config.yaml
arch: "unet"
model: "class-conditioned image diffusion model"
dataset: "photos of arthropod specimens (BIOSCAN-5M)"
objective: "epsilon"
cond_dim: 192
targets: ["family"]
cond_dropout: 0.2
activation: "gelu"
widths: [96, 96, 192]
lr: 0.01
adamw_lr_other_params: 0.0023
epochs: 4.5
final_lr_fraction: 0
adamw_weight_decay_other_params: 0.05
Rows from block 8 of a small class-conditioned image diffusion model, named by matrix and row number. Rows with one number belong to one channel. Each number is 128 + 32 x the weight over its row's rms, rounded and kept within 0 to 255. All counts start at 0. Numbers have three digits each. After the name is the row's rms in percent of the matrix's.
After each channel's rows are labels from the 100 images, of 14976 (inputs lightly noised), where the channel reaches its highest value: "colour at peak" is the nearest of a few named colours to the mean colour under the peak. Only what is clearly more common there than usual is listed. The data: photos of arthropod specimens (BIOSCAN-5M). In brackets: how many of the 100.
# convs0: first 3x3 conv (model.decb.0.0.convs.0.weight, 96x192x3x3, each kernel summed), inputs 0-191
# convs1: second 3x3 conv (model.decb.0.0.convs.1.weight, 96x96x3x3, transposed, each kernel summed), outputs 0-95

convs0.95 106:090160129159115125072129131162136103164167122095130101088080169141097126143106102145137096138131122157107091141064077185139127111164114172161117029055131109092097143100155142114136099157116133160031095087131117138152062176150071106166063119091127138154077133136091080124127161142093165152115136119160141096120134100151157143131143124136137144171119150143162139124145140124121154117187000182115133118038153178164136104025160133158130154168147158138115135091130103113127138144134132111161124115167167155111141137143143141141110136171157135140130130153094154201163153158106105140
convs1.95 085:113134147146113094088123104145150126134170126119124148099122149110115117064169083150095135143167054063082134112232135158170146107147127142120096098192158123144127151099092133154132165159163106176187187095112137132157091118093114133069118106173168121135104151128156120121102110101202064151
colour at peak: grey (28)

convs0.38 095:117112061136125160121165094115157128066000056133140005116086098140072156182086123127097136077183111012110059140075098104065113118116160078144106111119087050168124091143126133110143115132144139175135145114100026163137112141155139163130121127142112122120096116094131184109138095118119143132110119129128111146121153168139129139121142135125175184149132150153138123145109145139137125087121149113133149146118129113123124129094152119126134141129130113164156125165137143143116158138132139138187163131162174138148187133183113126133153155181158164129146131137102182136131182150150158138
convs1.38 087:121083115092133141142161078126087112107109106176093177039117135128137146114140109091151109116112130140142082075098108129108110104150182114082168130080166170165083076129060128124113100131060142134109125148157121083079150171146142191132141154112147119088134047140144167155109125150116206115
colour at peak: brown (26)

convs0.80 098:114068121084121145055137091134169150140156095155125111059124116174134133106135131182106123211123131095115092081070158167077130135141103133141067070099111129162113085124101090071130120100159101126113169137099123154097102094105090115137128113090091148147115099053081164170038073138121110157147143094184125118093087147135180167182141134174153124084145161113149166124178144194186111108110160098075133136143120100126145132130185131093133206207129135084139129170150130165110139119120150149156117106153186132089123083133151122144158175128136147177139123129137168141138160111112198120
convs1.80 105:086132111086123142112145155136076120174082158174083160121119081096146093091079148159113157167188111137160150104174099125139188110145131125081094094200118079167137121095095157115162132137075165194167175134160145098160138157148118147141097127173091136174098099118116150170111094154161136192
colour at peak: white (97)

convs0.66 110:175113047105082155183130100106154056037108084107107136173099118114096092160119069097091111120123120123137091142156078024058126136096068132124131125171094067180097078142136117140102107084147067174064134135107059124136168176158091143131133100085149124071137137000093094113139097162134143173106168127137131147160106141166148131121145145132164156116155134154139131148091141166116116115120148137144162136126129111120172119138157145138105148128145156125132161152140145169150132162165133130162163127138163145130175167168138113140126116154138138136158142171127143115112187107152188143
convs1.66 116:143078173182152160109107079076045109183094128175148173142102162130080143135138111095080125118081108159155103114100139123148089095157160131091179143107137142128109075142136143185087105121153125199139084136120170165147140089120121158120130175157117121176122083098175127081111183103091159155
colour at peak: brown (35); grey (30)

convs0.31 089:099126097107146161062102118106179123074125140159151140134014125098208139129095204047077160149150125069141143139136166080115114144136157107203128176161089155117175108139094147058089134125187134099096160114079104099089117143157120156092135092104102159090115129145101205125051111161119139105164131109144082106115141122105073086111198148133143144135164119146102137157127144144104114083109114084151114146134150098147110107086121149147148146142107178151184124121133112111136148137105113148146115207123132112109163100134083150145136146117141143139198115178164133092108143071154172182
convs1.31 104:131114121137127097171146181113132090079161111170050128134137153066139158132105103140069050061126109134144149111073103116090101129140106145094148132165123141166151103167064106134125101108152068086106087136120074103145101097114115160103053164136083082155134150122119093087142167138073112128
colour at peak: white (90)

convs0.85 090:087127103122091135090124127153148102110127142133164117017036129147062137066076116149101111080103137075102053147155101132127146093113117133108148153144132136042113121141145024188116072127104095162148160137066148136132086149128084121083156122149108132128087132149157112145116140145180152168165136107190118168055132151151161118153157093159167161090141172152117141116096142153144139096166115098145018108081085098172111157122141121182155143126150155122152154121117137181175123143084162115163142148160174121121168122161119122144148137151129158130132127154135147118160164123109181146
convs1.85 117:097132070145132107073092158101131089159186120132141089090114120145102101097124193089067133122128112135126153109103149124128134117141097082140144097116105150115136169105061115165142152150122142169112101094094102147111181095150204159174109183142161102062160180131101160158134184210164130103
colour at peak: pink (92)

convs0.62 105:152098117141145173129064107112113114099151144112219181119125125103115090066104105119120109124086107126144190065089076064159142086088151110131130153159110162111099094155153134201151132059060107125142152169105151070053121085074137113131131120133106053107177130182142131100117141090085118112153158149180133104173090147138168171116092137144098100131100135134149112134124130110102190114125152114181155134167143091077121096205185123148133163067154140176156187137125123139094173123157158115098136119129112166107108222116134148125136076108144138123145168158124161118109105157137170143
convs1.62 079:158077163117167101099108135134161198062154177153183076127122171136065131108148132146109071072128153075140101113186137093111103105085127149131113131091179146097104148089136143164145132089062117104131156123127110099109154116077199142106148121105100084084147110164157127166138112109162072115
colour at peak: grey (28)

convs0.67 099:065174158110137143135080136204097109083136141166173139048211125153111102100095121095140100169101127137119126179182095125110142192118054159091182075163120080074064174084091128077144101160105072143126110127133096132139099134200125168069130106080106112150134163082126099152144139148156106104177171078136118170107137127123106102149132116149137129150117107157131104135136162133056122097112185088181145133127130051136152181167174162142165133059090138118166164124151126102126128122121133186136123161120142090087158134143107136121168123152121115110140111147092145187095155117163153114
convs1.67 089:082151127165161132078120129127145153103100197075155091153160098184146106148107105119100162163085087001123125138133187159105093102134134131159150130131097127113178127124141151138155151112182144090144124094122129220162136133134151130106104071145122103128122128128188168093100139164101128175
colour at peak: white (74)

convs0.87 131:091112122112100103122169087141100129114149145135134124157143154144101147082120139063164105107125122133124092135117121111158125142129107132176133089138125100122122101105148161136112141130170099177147178145129114132128132129075127147127124142144106212135078146170092136124123131166124080140150122136095111215141125122180241054104207169144129114082151143106083096145093126155163072097128120127161141130118124124210122145147117159135150104045124092151165087126002159129115148190115080134136144098151139119195112198147125118108072104125131143089138193050138183114100130105127132084
convs1.87 087:119083166152103133069089089153131126103114101142182163096147136131099103146126157159116124138109105108126135076156048114126150097127075149135096183176192180083130135142146150113164153146140166142138242092180160138112145127138209133142115124182122106188125091083112115141101111133134117151
colour at peak: white (63)

convs0.56 097:074156101139166126114107143171103172064069169148100196109131089186131100143121107143130049137157110090007005138160177136136118069187159000105166150139141128105150133148135143210127164147137122090189103124141063160140167148129161108173124157131142120134125130087139159149165151080125132120155089135121136136121130134124129130157145102141129108143128104126155138109165130151154137140151078170091131165096157093135133141107046122148147131134114134112125106108085116111161151109125161125130133110125135129111117095125093162134125114128132174101129148097136151166158119131140071114
convs1.56 081:124099074115159095128124149194150132078109179175127038135105131077113127150158098146153096118186160148115107090182130122064102155099109120211107160124155155091091138101065174117107092141099183100131160119136151135104128066070152135128122111101117134137128120153165088157116180135166133105
colour at peak: pink (89)

convs0.63 102:108094118141088138119126130122159136153142140140120151121114135141084144053147138141110095121119129135123141135132137142132140105135134128109119157140083147124136138122140137140119131130147119123111097114068118137144141120154116136126126107161125125125157118088152118149125131122123122169085175125159095083166136121065075143145143071178166161114139104137092158104112152114168130071133072170152135124033114226090176175101073134123120138109092189186121068034129082086134146134173118148173151170120139144109182132185087089131117060152114146151133146144225105000203178126108174139
convs1.63 131:117124131140114142127099135125110178013118092066153136141136102108059125179122155107109142099121093138154141154128111084145189157152189151156142079115122206139139163124141113112149116129159139131179126159080103147102073143125120140157113075144148137113144209127094126165157078134116204157
colour at peak: grey (34)

convs0.8 088:159166070106147123084129119116157109158059204139108115102008140105132104119087124149156106153169122056119062106150140176161144075122101095128123089064080156106167125150116136152141079144135073084029192205087132129152164100139000055136145133140111163105136100162099172083140119124154120114099172114115133150104125195151135116128123105117122136146125116117145136158147137173127125092141123115127172165196137165108117119117128129147120121151118117107083161142135101176108125167135135127139141130156143121132144098148121148119133128129142105172155170154085150137122144135175187125
convs1.8 085:132156142148158091170115126077159081176063105113084118171134109134069111106138136107095097098153145181100128098130096129108169134152135137088146108086132091137180134153150122110163170083154122100125021141102110170165123175150098088125098126122131149162070142077090137069156189115137155088
colour at peak: grey (29)

convs0.92 095:085230100129140114050085073109113144146059097138088146091105127092134123111084128138141087119103125118112022128106091157179105152126112152101174134107133117071086118159132172143110091140112169151093121141138050141072062097132077091150097089093142110123074171150124074198092192090128150102146142153187152136130131105153159179118141135143144142146160171172165110156134020118158146124140132108129162104117110142153073133110136154138103163106123157154155137114138116110125122116114163141152220133168155197104135143156185118147108152171130119143131125120144153137148141122123151155
convs1.92 116:109113134127135214119176109093129101148129107120095100157096151174151154168137112137107152098062118105097128117079150157165150104101160097152101192139171145071160101140108152093189149157151117113127056100118127166154100180133093171168140173134138138165107121056133086120071113197164118140
colour at peak: pink (90)

convs0.41 083:129127100133105071135189099096218104113104080139155063083085114125104185140128142131126183065098096137120159110113079120138134125156054125135123147145058109126114111121121093125107078121134121177000190104068134172186078097136057123116011132088139112120112096103076108165008096136101133119139139116125143131111181147127102132138169111156171169138159119166145141142142135124120140098136092120162130149085166115137117152157153134161164126116128134132168113145138123141148134127143131128155146158146166145149167096179138154142132125174117155121139130147107165136143159128161154141
convs1.41 103:102122110142170125175154099071139151150199102118130124082118136119087152113172080105175152140124171178067180115086104106124069126103164113136136117141164145088089100134173125165093111138127102158113086123142061067064086098076133151178114140153122109122123130123101146141149081169161154057
colour at peak: white (91)

convs0.75 079:103119066127112157115160124102163173061058030124207088164107149137153168125125123058078132123056134077076110173064160058124137182112180110115081140089145178074091104132095082111151166110133120171131145098108097078125123110168091140133082154108086133124102165116094078144067152191114134106141116156164138111137159153121146142157156145108160135100138162124118150135111145057155152096109143151149169119108150108166133114107143133126137144125128147095168128127121101161126110129127158131153155119161141156122157095163153116255147138147132148144045121120154154125141160123147148130
convs1.75 108:118128184098120161153159134061102102160103047152148111124131097183125083161056139181097126151133156110142150126182119169096161124118163085113167150092064084155068137088110167153147151119122128115125138157121067117121133131171134154065097113158111118142150138133125111096172207139095157084
colour at peak: white (70)

convs0.25 089:123135141171141150109072112099151200083130078130134055137106158095128144125158147128110089122095167073108162147113116062106146124103135094149101140101085155107120104128058085121148141140084115167156186121111036140140123143156076140134090143039089098080119212134092081090071147146164091153154122136149164129165134145114125069172147118111163134126192155162155128119133144232159145083151136081169146145122086104103114094116137139123126109152135105081147115127146137123094103125124139142178153140174161144091167151172175140153123157144155136173036161147110122144171175121097131104
convs1.25 137:139123149160143121135147128183126156167145141132215079101096127187147073151113103111072117176171146127159152097196153186113109123129135130124098131137070111174139109129122140130154112146114121132136141196073126160088051186100135180122129157114153138110132146166097075070086143146097173087
colour at peak: white (69)

convs0.70 119:122109113140088087111120058092161096125106086130098146114116154122122129133120120057169101138095137106144137119061125060133094080081122120085094165109154127105150112074118076109143093088106143189124125119115121156092131149125084161137203139076082136124105169104154181145117207099118151142015110194128123118114170134178119175142188139166149103091152140159175135140135107132181117104103162087089151167111131092119100155153108154173144124129108136143223168139114106130125152111077133147145126159165157104106155166169162153144088131189135108165120165106109066145129160108205166118
convs1.70 122:084131160099166096145194138183047135118141129155197147130182128137140140091149149129156185138173114144172092169138206132095108102186110131160094128092094095067161143188148138111098145107105103120111119148085083151114112119132135116154074080151124124136178094142136099153189116122118123177
colour at peak: pink (86)

convs0.94 106:047158152154109109123107133175137094122133114104143137150152130125114130101114122118141127149118108104123167121127095087163111170130124075128111183102135097118133142078142146160109173100076136076157111105147148120152132113182173107081154140103138161114105167100153102115154122091144137146139058158158088152104161126068127088105080093021139139140083080130051094111167135175203083142169124123105106174178131137116111187137043096128126185136125084172171126127118151151146142214140080180154157077114100122091133139149105114167184136149143150134148161050189105100145118122151188135
convs1.94 103:072167142116119128131086130106091117133095075141143141126053096086150151166168127127107136122043173175109199102081122095133130171157085069139172176147130129055091108171129130070117148107104124118103098167141127147151149120175131090132164136130096159140149111100106121082109101173065122159
colour at peak: grey (43); brown (33)

convs0.48 087:150076106077133089187128152092171104098163115136101210130108130187118146143130152156147162132154147089104128151147089135165113185101096120110170199101152129138116172073066113171150194122119173111125151137138155170157152086174093127146147133189096166169137134123117107138156123106198107165117111081167124115173116132105150170122096127162121121148139117078103147109132145114112111157119155123150064110055109051124204138076106076127079189084089099066126087181117104128102150188152158143112148149082079128153107164096092134112098136103120118130127103176093138075136105123104169088
convs1.48 118:147094151165145114068088122155186210114173142115149108092157152124087109113194120126102096146131153105145092151144174109132131079109116119232110116169152133131105166110122097172110111102086163104086151127148140095076134110082208129091134121130123113096144123174142100181112108081077101129
colour at peak: pink (90)

convs0.77 092:116067122108129163132122125147135132121134075138125099068063148137119151111134114158144079147110137071088156139117193087072147145199164139165108120141120119057173082086096102084125145144078130128052131100095118111064115119134113164123084100050098142156111108124094125166020122136104075127161125091169149123114206150122133152145170139123176107126157066163108116142105151076124137124144149148142179174127018120182098109111122127173138172103138151164186152130152129150130150116097140117171107157128158177122164100185148113156157129149139153151128161118137176122138166118184129151
convs1.77 114:072118172132169158162125104108186068148142040124120082119156086107112115108063184109101054107109113131122079154061108166169127107132168160134179142141109119135078108125090126181106157148094113109141092111170176120122165130142082139113121121164112105177095142160142119127185099114151136088
colour at peak: white (70)

convs0.68 151:139155101102136161141111118144167097125125163081078131163212079075088088116156123156096100089143124127091126094131087076126133022097096097138130116158086095134090120133115067126153113128091142124139091083133166099083138079072065061123117172186139091120156134136178099084133104086069148084169155156166153135107114139116131164148137160154127097156150165121162153152135123146221105127164115128116122081058142155118131203158142117169157164119143122163151127141193145123139094196142124208119145132145111117133108113111140152123139129103106136123133175126153101183169115131217120123
convs1.68 074:144116144140118093131102099105114189114157157135111144140125177163150171139169122195152163138152147153064113149120111113162102140131120223136154142192119140159132102159082145107153155141198107121227122185146114167118135132117095133176118100164080174148079092113098124197138128138106105097
colour at peak: pink (91)

convs0.47 085:095151151146130079115107130137130132128190137134152067128078123166182131005119183110094139111000151109161195153194118154132138142125141154176150152103048160114111113121110111129099198140144140097151116137151142136143127090152118085113133116073085177127128086062140159143091155133161086132178138154137110125145152142140128124164148148105140153159181163148115101143145123142194094088108074132124156155071149072131117187019138116148118143155137093101121122151117102106107127130144134083124067193131133145133115093130133173145133112097150121122127140132108132114118125157109103122
convs1.47 093:164131143128122132104117138190158155147075140143146076091120107082096124115126160105133129143178102080140094114189187096156037116121107108192096082161136081141116112111124115148148102070119115093110168103237130138142154116135184100142136134073111102108126148160144078144087083127114095112
colour at peak: pink (87)

convs0.46 086:150151139103013109110096126091177104123076051132142100102104160144116141152133096135074131055114105047098124143140093105152113132187067136177115150148085135128147133122134102131146114134110063154000190179066149173121043141141057106116191126091100142094079157115101094122022108154092125142115149140156150174115156144139138119124161120155169179104148129175145151153123128124117136112139110140121100143086103128141122145125135111146123137119132150166159129143134128138160112127147140119175119152161167102132184132185112133158147123155139145143137141116150167152147175128131182119
convs1.46 086:160090152135126101119133071154107139144156171086133148003122113093122126104167132084159099141136126210140092107087137129127115093190211091081116123092153101147132172107109154145107135109140105110097131162118109073103170134136141117121129194149111079082118084148157135153087119157106169120
colour at peak: white (62)

convs0.73 113:144125132111134104131123121125090132070144190129137145185139104103178087083114146130152160168113153148158166124140117123166092193135141141179158171105130113133129157153141141176108139103129145070161144120188102098107113102084127137124136139155127152135139157169121178087114138096138075135083089145169172042189111061063186175160111095116079078051153127098127151090147084154132178200154162150115109127123148135109167136124163126121100174128153070098171104118105111148111165196136157126091124101072091159064074146080186120107121098094125075139128089163104149069123083122122155138
convs1.73 095:159153151164134132102113142180215152161167121115117080101132139101113079146193129116146087140147147148101085146184184074109124125115131111243137123122144173115086119124166110120102107110091146086086183112163160125091126120138179132065113131138157111096156147155189091149094144123155108139
colour at peak: grey (55)

convs0.50 105:131154120103067119025155145095120107111158118160111132136051086078086135106117140119115129128140093067067050163153124113126155069149080123135087123142095159034044139122139145171139077151101132160132129047107146159210106121144050128092146128174108140174104130118158119220117136135084133130178134129108125172161169142123136144145178134150149145114133122140117138143144128122141145119127104113147255114112127134098150113115159141104135155112108132143112108122154116152140150099138033164147165140160156138100157111151154118153098130142154146136188132144095096148135147147125140120
convs1.50 144:114105178117126194151114129098157078165083096095083175111079098105159098165096091144185172161097120130156156105108093105133128188166106107161136149128121077133215114110160088126125112090105142139094116160164128137105122168116027142105155115131084139168178086141111106101106152096157109115
colour at peak: pink (90)

convs0.1 096:185137091095146134115124123108170212101146120120156092138112087115089177129119113150105111068125117049127139157109141188144145157157126153178087152081105097159143112117122126086099125156090132111039093157081121121121037158144046143095155080075136132108120116110075120170020074150165119071152118126129165165075131185119140117130180105090149125152169119159173102108120111111197101153107139107139158138155152093153060150087164094143176111146139114130118130152159093138169138129168106157144159099178142136166135151149173125117106121142172133163130163128115134163063153143161115145
convs1.1 103:089165175059152151102158102099161055146109132087144167145155085133176123117130118120121150220090105140081145096112102166100150152129156163076158153095120140090116061168113095087122110149176102134164089155157083119112124159172134107152150153117177162144109124122082190090163108169143141123
colour at peak: pink (91)

convs0.83 090:148142103146098163154153157141121129125139116134138117098134135142151164168127138121138170150102132164144129153142151118161118134101138120146110123147193082162147122126128161134119105103190128157113147093118131160169181123139138113105128133142119136137162130136117101132159100099128113144090140076119091157144135171151021107030199069018168087056127121113033090159115117171124124085160153134109147119255115133132098124147113105095145124148149153103122187100109128125205078099081129156152106095099150096086143081132141118115152147147188140107113112105126111124085128083090147143
convs1.83 100:159070106074145144092098179136142179121149180137115122173143119130116177167222164087103149105174114144163107144108077180124121124121136089059150108190138191147139091134109114092154102123135119134143135121164137074145119115083123166153149076083152128106148148099140093207142150122111173104
colour at peak: brown (40); grey (37)

convs0.71 075:127092110113098126144139131142147135151078051145173079119111094119103201125156131166081121067164133014222124149126121141107111153115161221092098128120143049143092061139128188079106127119162106105122093103110154158132106137122095166046101115148119140118109115051103082158108106138150141147126113137166165146156115121114170095157131113120151126121103169139120123177170196119104104141177118122171087075135186198210120151127114115163134121078133109144115108123171095106141084114159145156135124155146152125128144078145126086116156161139126149144150142139154129141087170138184114117
convs1.71 096:117115152075126148106187171073083125145137108112091137129097141164141179171156124148154159157051130146144142094145126129104109128143177142099139161132004123092155164138136180139139168152162138099127119079090071171137083150130098169151103106126101124171126096073106170119115080170126099121
colour at peak: white (80)

convs0.34 131:115135112124133129123165143143156169060112123119112160166150158133143162120112139120119160106155154140117152188157102094126140121037079168112153098133144121085135123103136108111118154092168138135105079128137103159179168151169135092161142105088121164120077126113170117185143103160148115172111126087149135135143153141135154096104117130111150165147145126146090095167084146173131147116148000113123127119021150118159146150023139148079137143110078133133108076141105086130113129133110104133161154104142130142124156104163131119116142162124103132127128109122140120113188151088156210116
convs1.34 138:164182168080127125139143145114099091248148157096158134151141082146101160111137151120147073126077127057131154174103152112103139101171108096135157117115091108116132127119136117141145104060080068144144057120145172117159151094102144114136123088089163118160135053123095124102125112117161172150
colour at peak: white (73)

convs0.45 079:119095091143133114144074147112154170115134144124122129137140158121165118119152115111090106148137103151138176108103137099143129131106091126093076151129144130102139106119141118146096125123139173144124130159137147136146110123140103145140166163117138134126113154100120093133178183142145140162111135138168118141033132100005167107097134126142137118215130106107202203141110122131050171155124190061103142123143119165170134050145175143165146142127049176153143122104057178171144143155125165171139071096154123073134170092146092060096084160149143114126144076098091117064075156162166086127
convs1.45 114:108073107161146098160127180080049099011159099124148136147088185176132138140096093118127149107102117145138162125144080122187155149132135178168141099071085167089126137112108144144145144129131154135156062163070069154123109109138093135121141093132146143115126157107117189125125115077109136139
colour at peak: grey (71)

convs0.0 101:134137110095129138107132117102139136147104106112123153133103132132090143129135131147145117141119113150103146116085140138130120119128109081103113146160169132120129138130163113129140160110134143107122085126131128143119133146170130161130123060156139161130136116113143106146131131126140133164083196167106097081203116163080075098097159129108146165249142186167139075141113105070220123154089108142072112198018110089168115116059074158127125133133160143076137057110115147134142132213097128113158069147127134188188161087162142073142095114157128125143168085105151111034162160137097148162
convs1.0 128:110115099133133108139132084139140121000142182134168096112181125094115111135132140132121159125117140099153143135172170130156214135101162157170137146159103171131160134162143152119091131130123047133152176146191115154144167110121150078153122093131083134125148155101111060095142139113075144106
colour at peak: grey (55)

convs0.82 080:087109088164123053106149111093140140092032049147142000098049113168101162128121132131084177111134126053103107201145105117118122118086132062103139148093100120092152097149109085129129114128118099184120131104105106169197113112157112139135048121149111115148136093122053146160105121127181192116150143137141106123095151159144108152133221123159152173158154159155133144155129126157095145107149115148155131057060107127128141108128169159147128148122136130140173160122118155156103109140123128122152121160132155150124171092153146167136128171163099137153156136131095139145147166153162147134
convs1.82 115:127157055185089102158104192120143191150202083175110109123134134175138115135152148087178106120159195152112107137160166135134115148119132066164098128163122066111117141131184173180117118113119152105086144119144081096105095131124088135151122140107139123161095131093101110112128105110092039095
colour at peak: white (74)

convs0.40 103:110113134160116144125129132112124130125110118129109141128080132094145155116147159119120088088147105084113110125135120145135124121123122064144108147149156149128139096118121154155138120107148137124116101138141128144143147149162123146135144141142135154122139108114147095146132158121103134130051096139128192099063164134053093112122156072079164192210161101136171169111088104108166094107103159082089121000067195117123154108034127131154133101125098080102130068111139096149119147130197151155171166120137153137102167137149181133146193163132184152099134167128156107006150162202116130145
convs1.40 142:095091134132112153138107144086131190023122155142150128121151109134126131125121182124120089130119129111196104120187133144100112151073135101180132102143083050122126137133115148107136143086169137145171149133179149148175093131129116085109157096125215156139129188109116137178153119136065058153
colour at peak: grey (48)

convs0.21 090:118144133147147136084073099185090121073143119150133167079104135135146122067137089126116123135125125129061142110089150147000152124175173122162076108135123112104184113131084099067088137151086125081113072107149068180151110144131075138125116151107128129082088159122112150110028097149116207140165134122121080176100156128112118132158158132114189140145155139162122072145166139143178147128137109060146140154076144104132119144121121141151173139107110090125181124126147133126103157145118112108183123129141171129143189131187170153124126139137153127144129146123135162124099184111169169157
convs1.21 097:119121085121116211107179139160062106152132096100087160137154119087137123133149145151122069070159044152148142126183145120129088102133099128176109117079121130201114095156159137113104153145169120151147151125103120052165108147058107133102116097088124114090153160134141128088162182108073130121
colour at peak: white (91)

convs0.81 113:091175136123057138146119106126111062166101127112090085128095147124110147093187144120156121082094163106071135188108134186091145131134153114086089147151110126115111176118112117125101154162153086134117139108144132164113151134140104148093088117177159180154096097061108036123081110119126191133207125171159133148118131157158183137188144167184143151101111109148153114125207125145089118167134093104069105101055130104147184159058160101148149098195119116136113130155120116159062083110099117123166122100136155147086177108157146130135118106136150144134120102137092066195152165092146161121
convs1.81 122:154115099120094129156152123107106145114114084160086117148071172123159143143098082139126077108102192156151105161146120117228161126129173113088113127135107139150095115109156163137140133179068103223174111177142092099158109111118118147099139145202099153173153113128097164124106111131077064128
colour at peak: white (87)

convs0.30 087:152123124199053169080112138082153166065084102078163083103077124158158126099137128153153051156066168090089084138046146080059189101145119117149131162082115133058125102112124110153179156155130116150096166075117087150089031092155118135091038073101142104201090152088109140157078111115100134151114116177148146159135195175132148142140128133102161140114126132165149118110137129128145116097138112094103135112127125120142125122127147109144136121132153117140153138157156119147134135135117152140162162098131179149132185126160167145182151129176157161121061161167117148137144167144122132151
convs1.30 096:119129139085127099160161137113120129141179091136221153109190067141118116096102115162105192182180117113155151134140099129105165129166146114095114131128086157086141082097154119101165176100080066170160158111121124088125111126150074093117149108083107092083124130164195152102185120131084101123
colour at peak: pink (92)

convs0.61 104:097144188093176131101140124080162070152138089145116108152139150122102105174191137176100144164169167174103182153060090110128148161140020131174124143093155143158103158107156107106151108106160156110067120079103148119152102131178160077077094039132123154115099126080153060130109028144155130143123094146094111143116139114069128157115148129157156152190122181123141162138129153142149090122143083142115135134033121148152140089044110139159135148134142155146100128124071129143130135121142093115163152099110166135068154141157104134113164116136144170179122135088121130118107144183157119122
convs1.61 071:128119114079169141157100173137104134121075204169109102104159184104129115178154172130189103102134162198111125109115116116122118094127169058181155132118153119126139190137173074113123043096120141090098122159111185106105189112125131119130119136185140155091076135151138103180119142132110110139
colour at peak: grey (34)