{
  "conditioning": "class",
  "cond_dim": 192,
  "targets": ["family"],
  "activation": "gelu",
  "blocks_per_level": 2,
  "attention": true,
  "optimizer": "muon",
  "muon_scale": "original",
  "ema_decay": 0.995,
  "epochs": 4.5,
  "weight_decay": 0.05
}
Rows from block 5 of a small class-conditioned image diffusion model, named by matrix and row number. Rows with one number belong to one channel. Each number is 128 + 32 x the weight over its row's rms, rounded and kept within 0 to 255. All counts start at 0. Numbers have three digits each.
After each channel's rows are labels from the 100 images, of 14976 (inputs lightly noised), where the channel reaches its highest value: "patch colour" is the nearest of a few named colours to the mean colour under the peak. Only what is clearly more common there than usual is listed. The data: photos of arthropod specimens (BIOSCAN-5M). In brackets: how many of the 100.
# convs0: first 3x3 conv (model.mid.0.convs.0.weight, 192x192x3x3, each kernel summed), inputs 48-95
# convs1: second 3x3 conv (model.mid.0.convs.1.weight, 192x192x3x3, transposed, each kernel summed), outputs 48-95

convs0.159:186153102143188136137096150181139141116169120109112091080129167130114143140095148080124148109209143086112129152143122085116128117159117130126150
convs1.159:039042182156133120116134136118152122177115114141144155128152125142160142083142163194123111167171096174159106141125160176181144161116093167146132
patch colour: grey (31)

convs0.88:130076083171146169120081162157106165193087170108096095205092098066083070198191113143116110100114090129082138117131106141132115122183080135117080
convs1.88:161120165110085106137146130107136104161157142123118105119121158176093114106093177151203148147143128130120159129115125109101065077032103132105151
patch colour: white (65)

convs0.28:130180150167154212109126107184185096132143106073120146180084143193121070108076184110085139151103104119139109150125080117146144089128110106103142
convs1.28:121124147157117102150095149128062175146180158207146126056093136139181136120181089180109131133157092129086169177107136150109113114119078120134115
patch colour: grey (26)

convs0.63:129141141148105130164113137059069120103101136085174144145110076136051115087109132132118129074091143088132171106120138119092119095117126206101070
convs1.63:195114148133123141086081136144156089151115154184100144113152136143179128168132127178175147166128144112167102136149135201193149175135126034131234
patch colour: brown (40); grey (39)

convs0.82:082102105112126120041134105082174150133127181063132074080085068078131093120102115122192120147107085125136131145146160084163093096067137100087169
convs1.82:158183108088158121155109109176096173131175097144149139084117172138121159065149135129067140116127140110169125124072076092130130158153116136194098
patch colour: white (61)

convs0.67:196138163103119121119088184186092102087144159162123112208081156139132135156143111084177106129177168076113127200105150101072139104106105176150164
convs1.67:132097072124090135111120158119126150110085136124125159111154135087165084116075146090101183108155105173124122068165146135138140132190098138113098
patch colour: grey (36)

convs0.77:134080083149182142161113157068098130112121120130078167106079137139097074139129157135123163094146104103157168140207118132126131150163099159063122
convs1.77:088112091143141142092167121139171099053101182150105117195137169068143134069152127106090094087100110133127141124145095153079137109122063060085103
patch colour: pink (91)

convs0.135:166147081095165144143139132095089149132142117120122112169107129128107123131124159137155112136080148096134099102125088201112172170115131176114082
convs1.135:200173103171110107145061125134135123125132188152172132143167141120171115074180182148113184118153100124109124160129198144165114066159142102130207
patch colour: brown (65)

convs0.74:169136197162104114160142099106111158147092148102136137118114113099087124156131186098133115101130077161220100103141143128105085113123130103134128
convs1.74:079163184067188105112139135126138149116145118156124128112175114086148175096097103112128126144096130159144122123132091119091133161100158160117095
patch colour: white (72)

convs0.19:145115136159111129158129105109129117169090160165104137138129131166129140129037085137061132135084144116111121101110084077148137119154113175165161
convs1.19:156082096129109122188100174097133127108116119130044145109161160179154082167181150116196170169167113136126179130103174143132179099137145076141112
patch colour: pink (95)

convs0.10:109065077114069096111159124082099127121125072145118095061165066170102098110112137184139153120127180048099088091094138163117157123123248125128084
convs1.10:110150137141149154130115106083113119136135179126141117157177158139069172171131115112114151168066182113126127154107087109128089142126118158117148
patch colour: grey (45)

convs0.35:132154095122147146105130115092057135121126105157136156101162206176131143133058154132109134185115147065136101134109108110138146147139118107107117
convs1.35:188139169152149115132181127133166156171125120140127066087119079130112096139178162155100098097156033128082094171158157140134121118128143129173135
patch colour: pink (93)

convs0.157:157079047132118115115078117135133128147090033093101126082073096082099106144146142093164141069142088130163065120134140075116136123095102153089095
convs1.157:126143229095138187153162114112145168090132097085122105195125134161137152111086107107118166139083158087078129100152125130119120132071182092090093
patch colour: pink (88)

convs0.139:194181121137157144074130175128086145136063186125190112047034131148113111113173114134130097121092143102152106086139107122069134141118105175095116
convs1.139:124110180131082163119188078182116094142144082144104094182147101053099181107169140155095071087149100174103115130152121101122115079160105129137162
patch colour: grey (33)

convs0.108:151101170109167108143175106033161170125095079117132109110069173201100117149111133160042144156118071081161056103107076101156102143079121122138151
convs1.108:076161116167126151100137155124178099111178171159119152127120125160146118110085120103143105151187146157129154154067201151155180106138147130148087
patch colour: grey (37)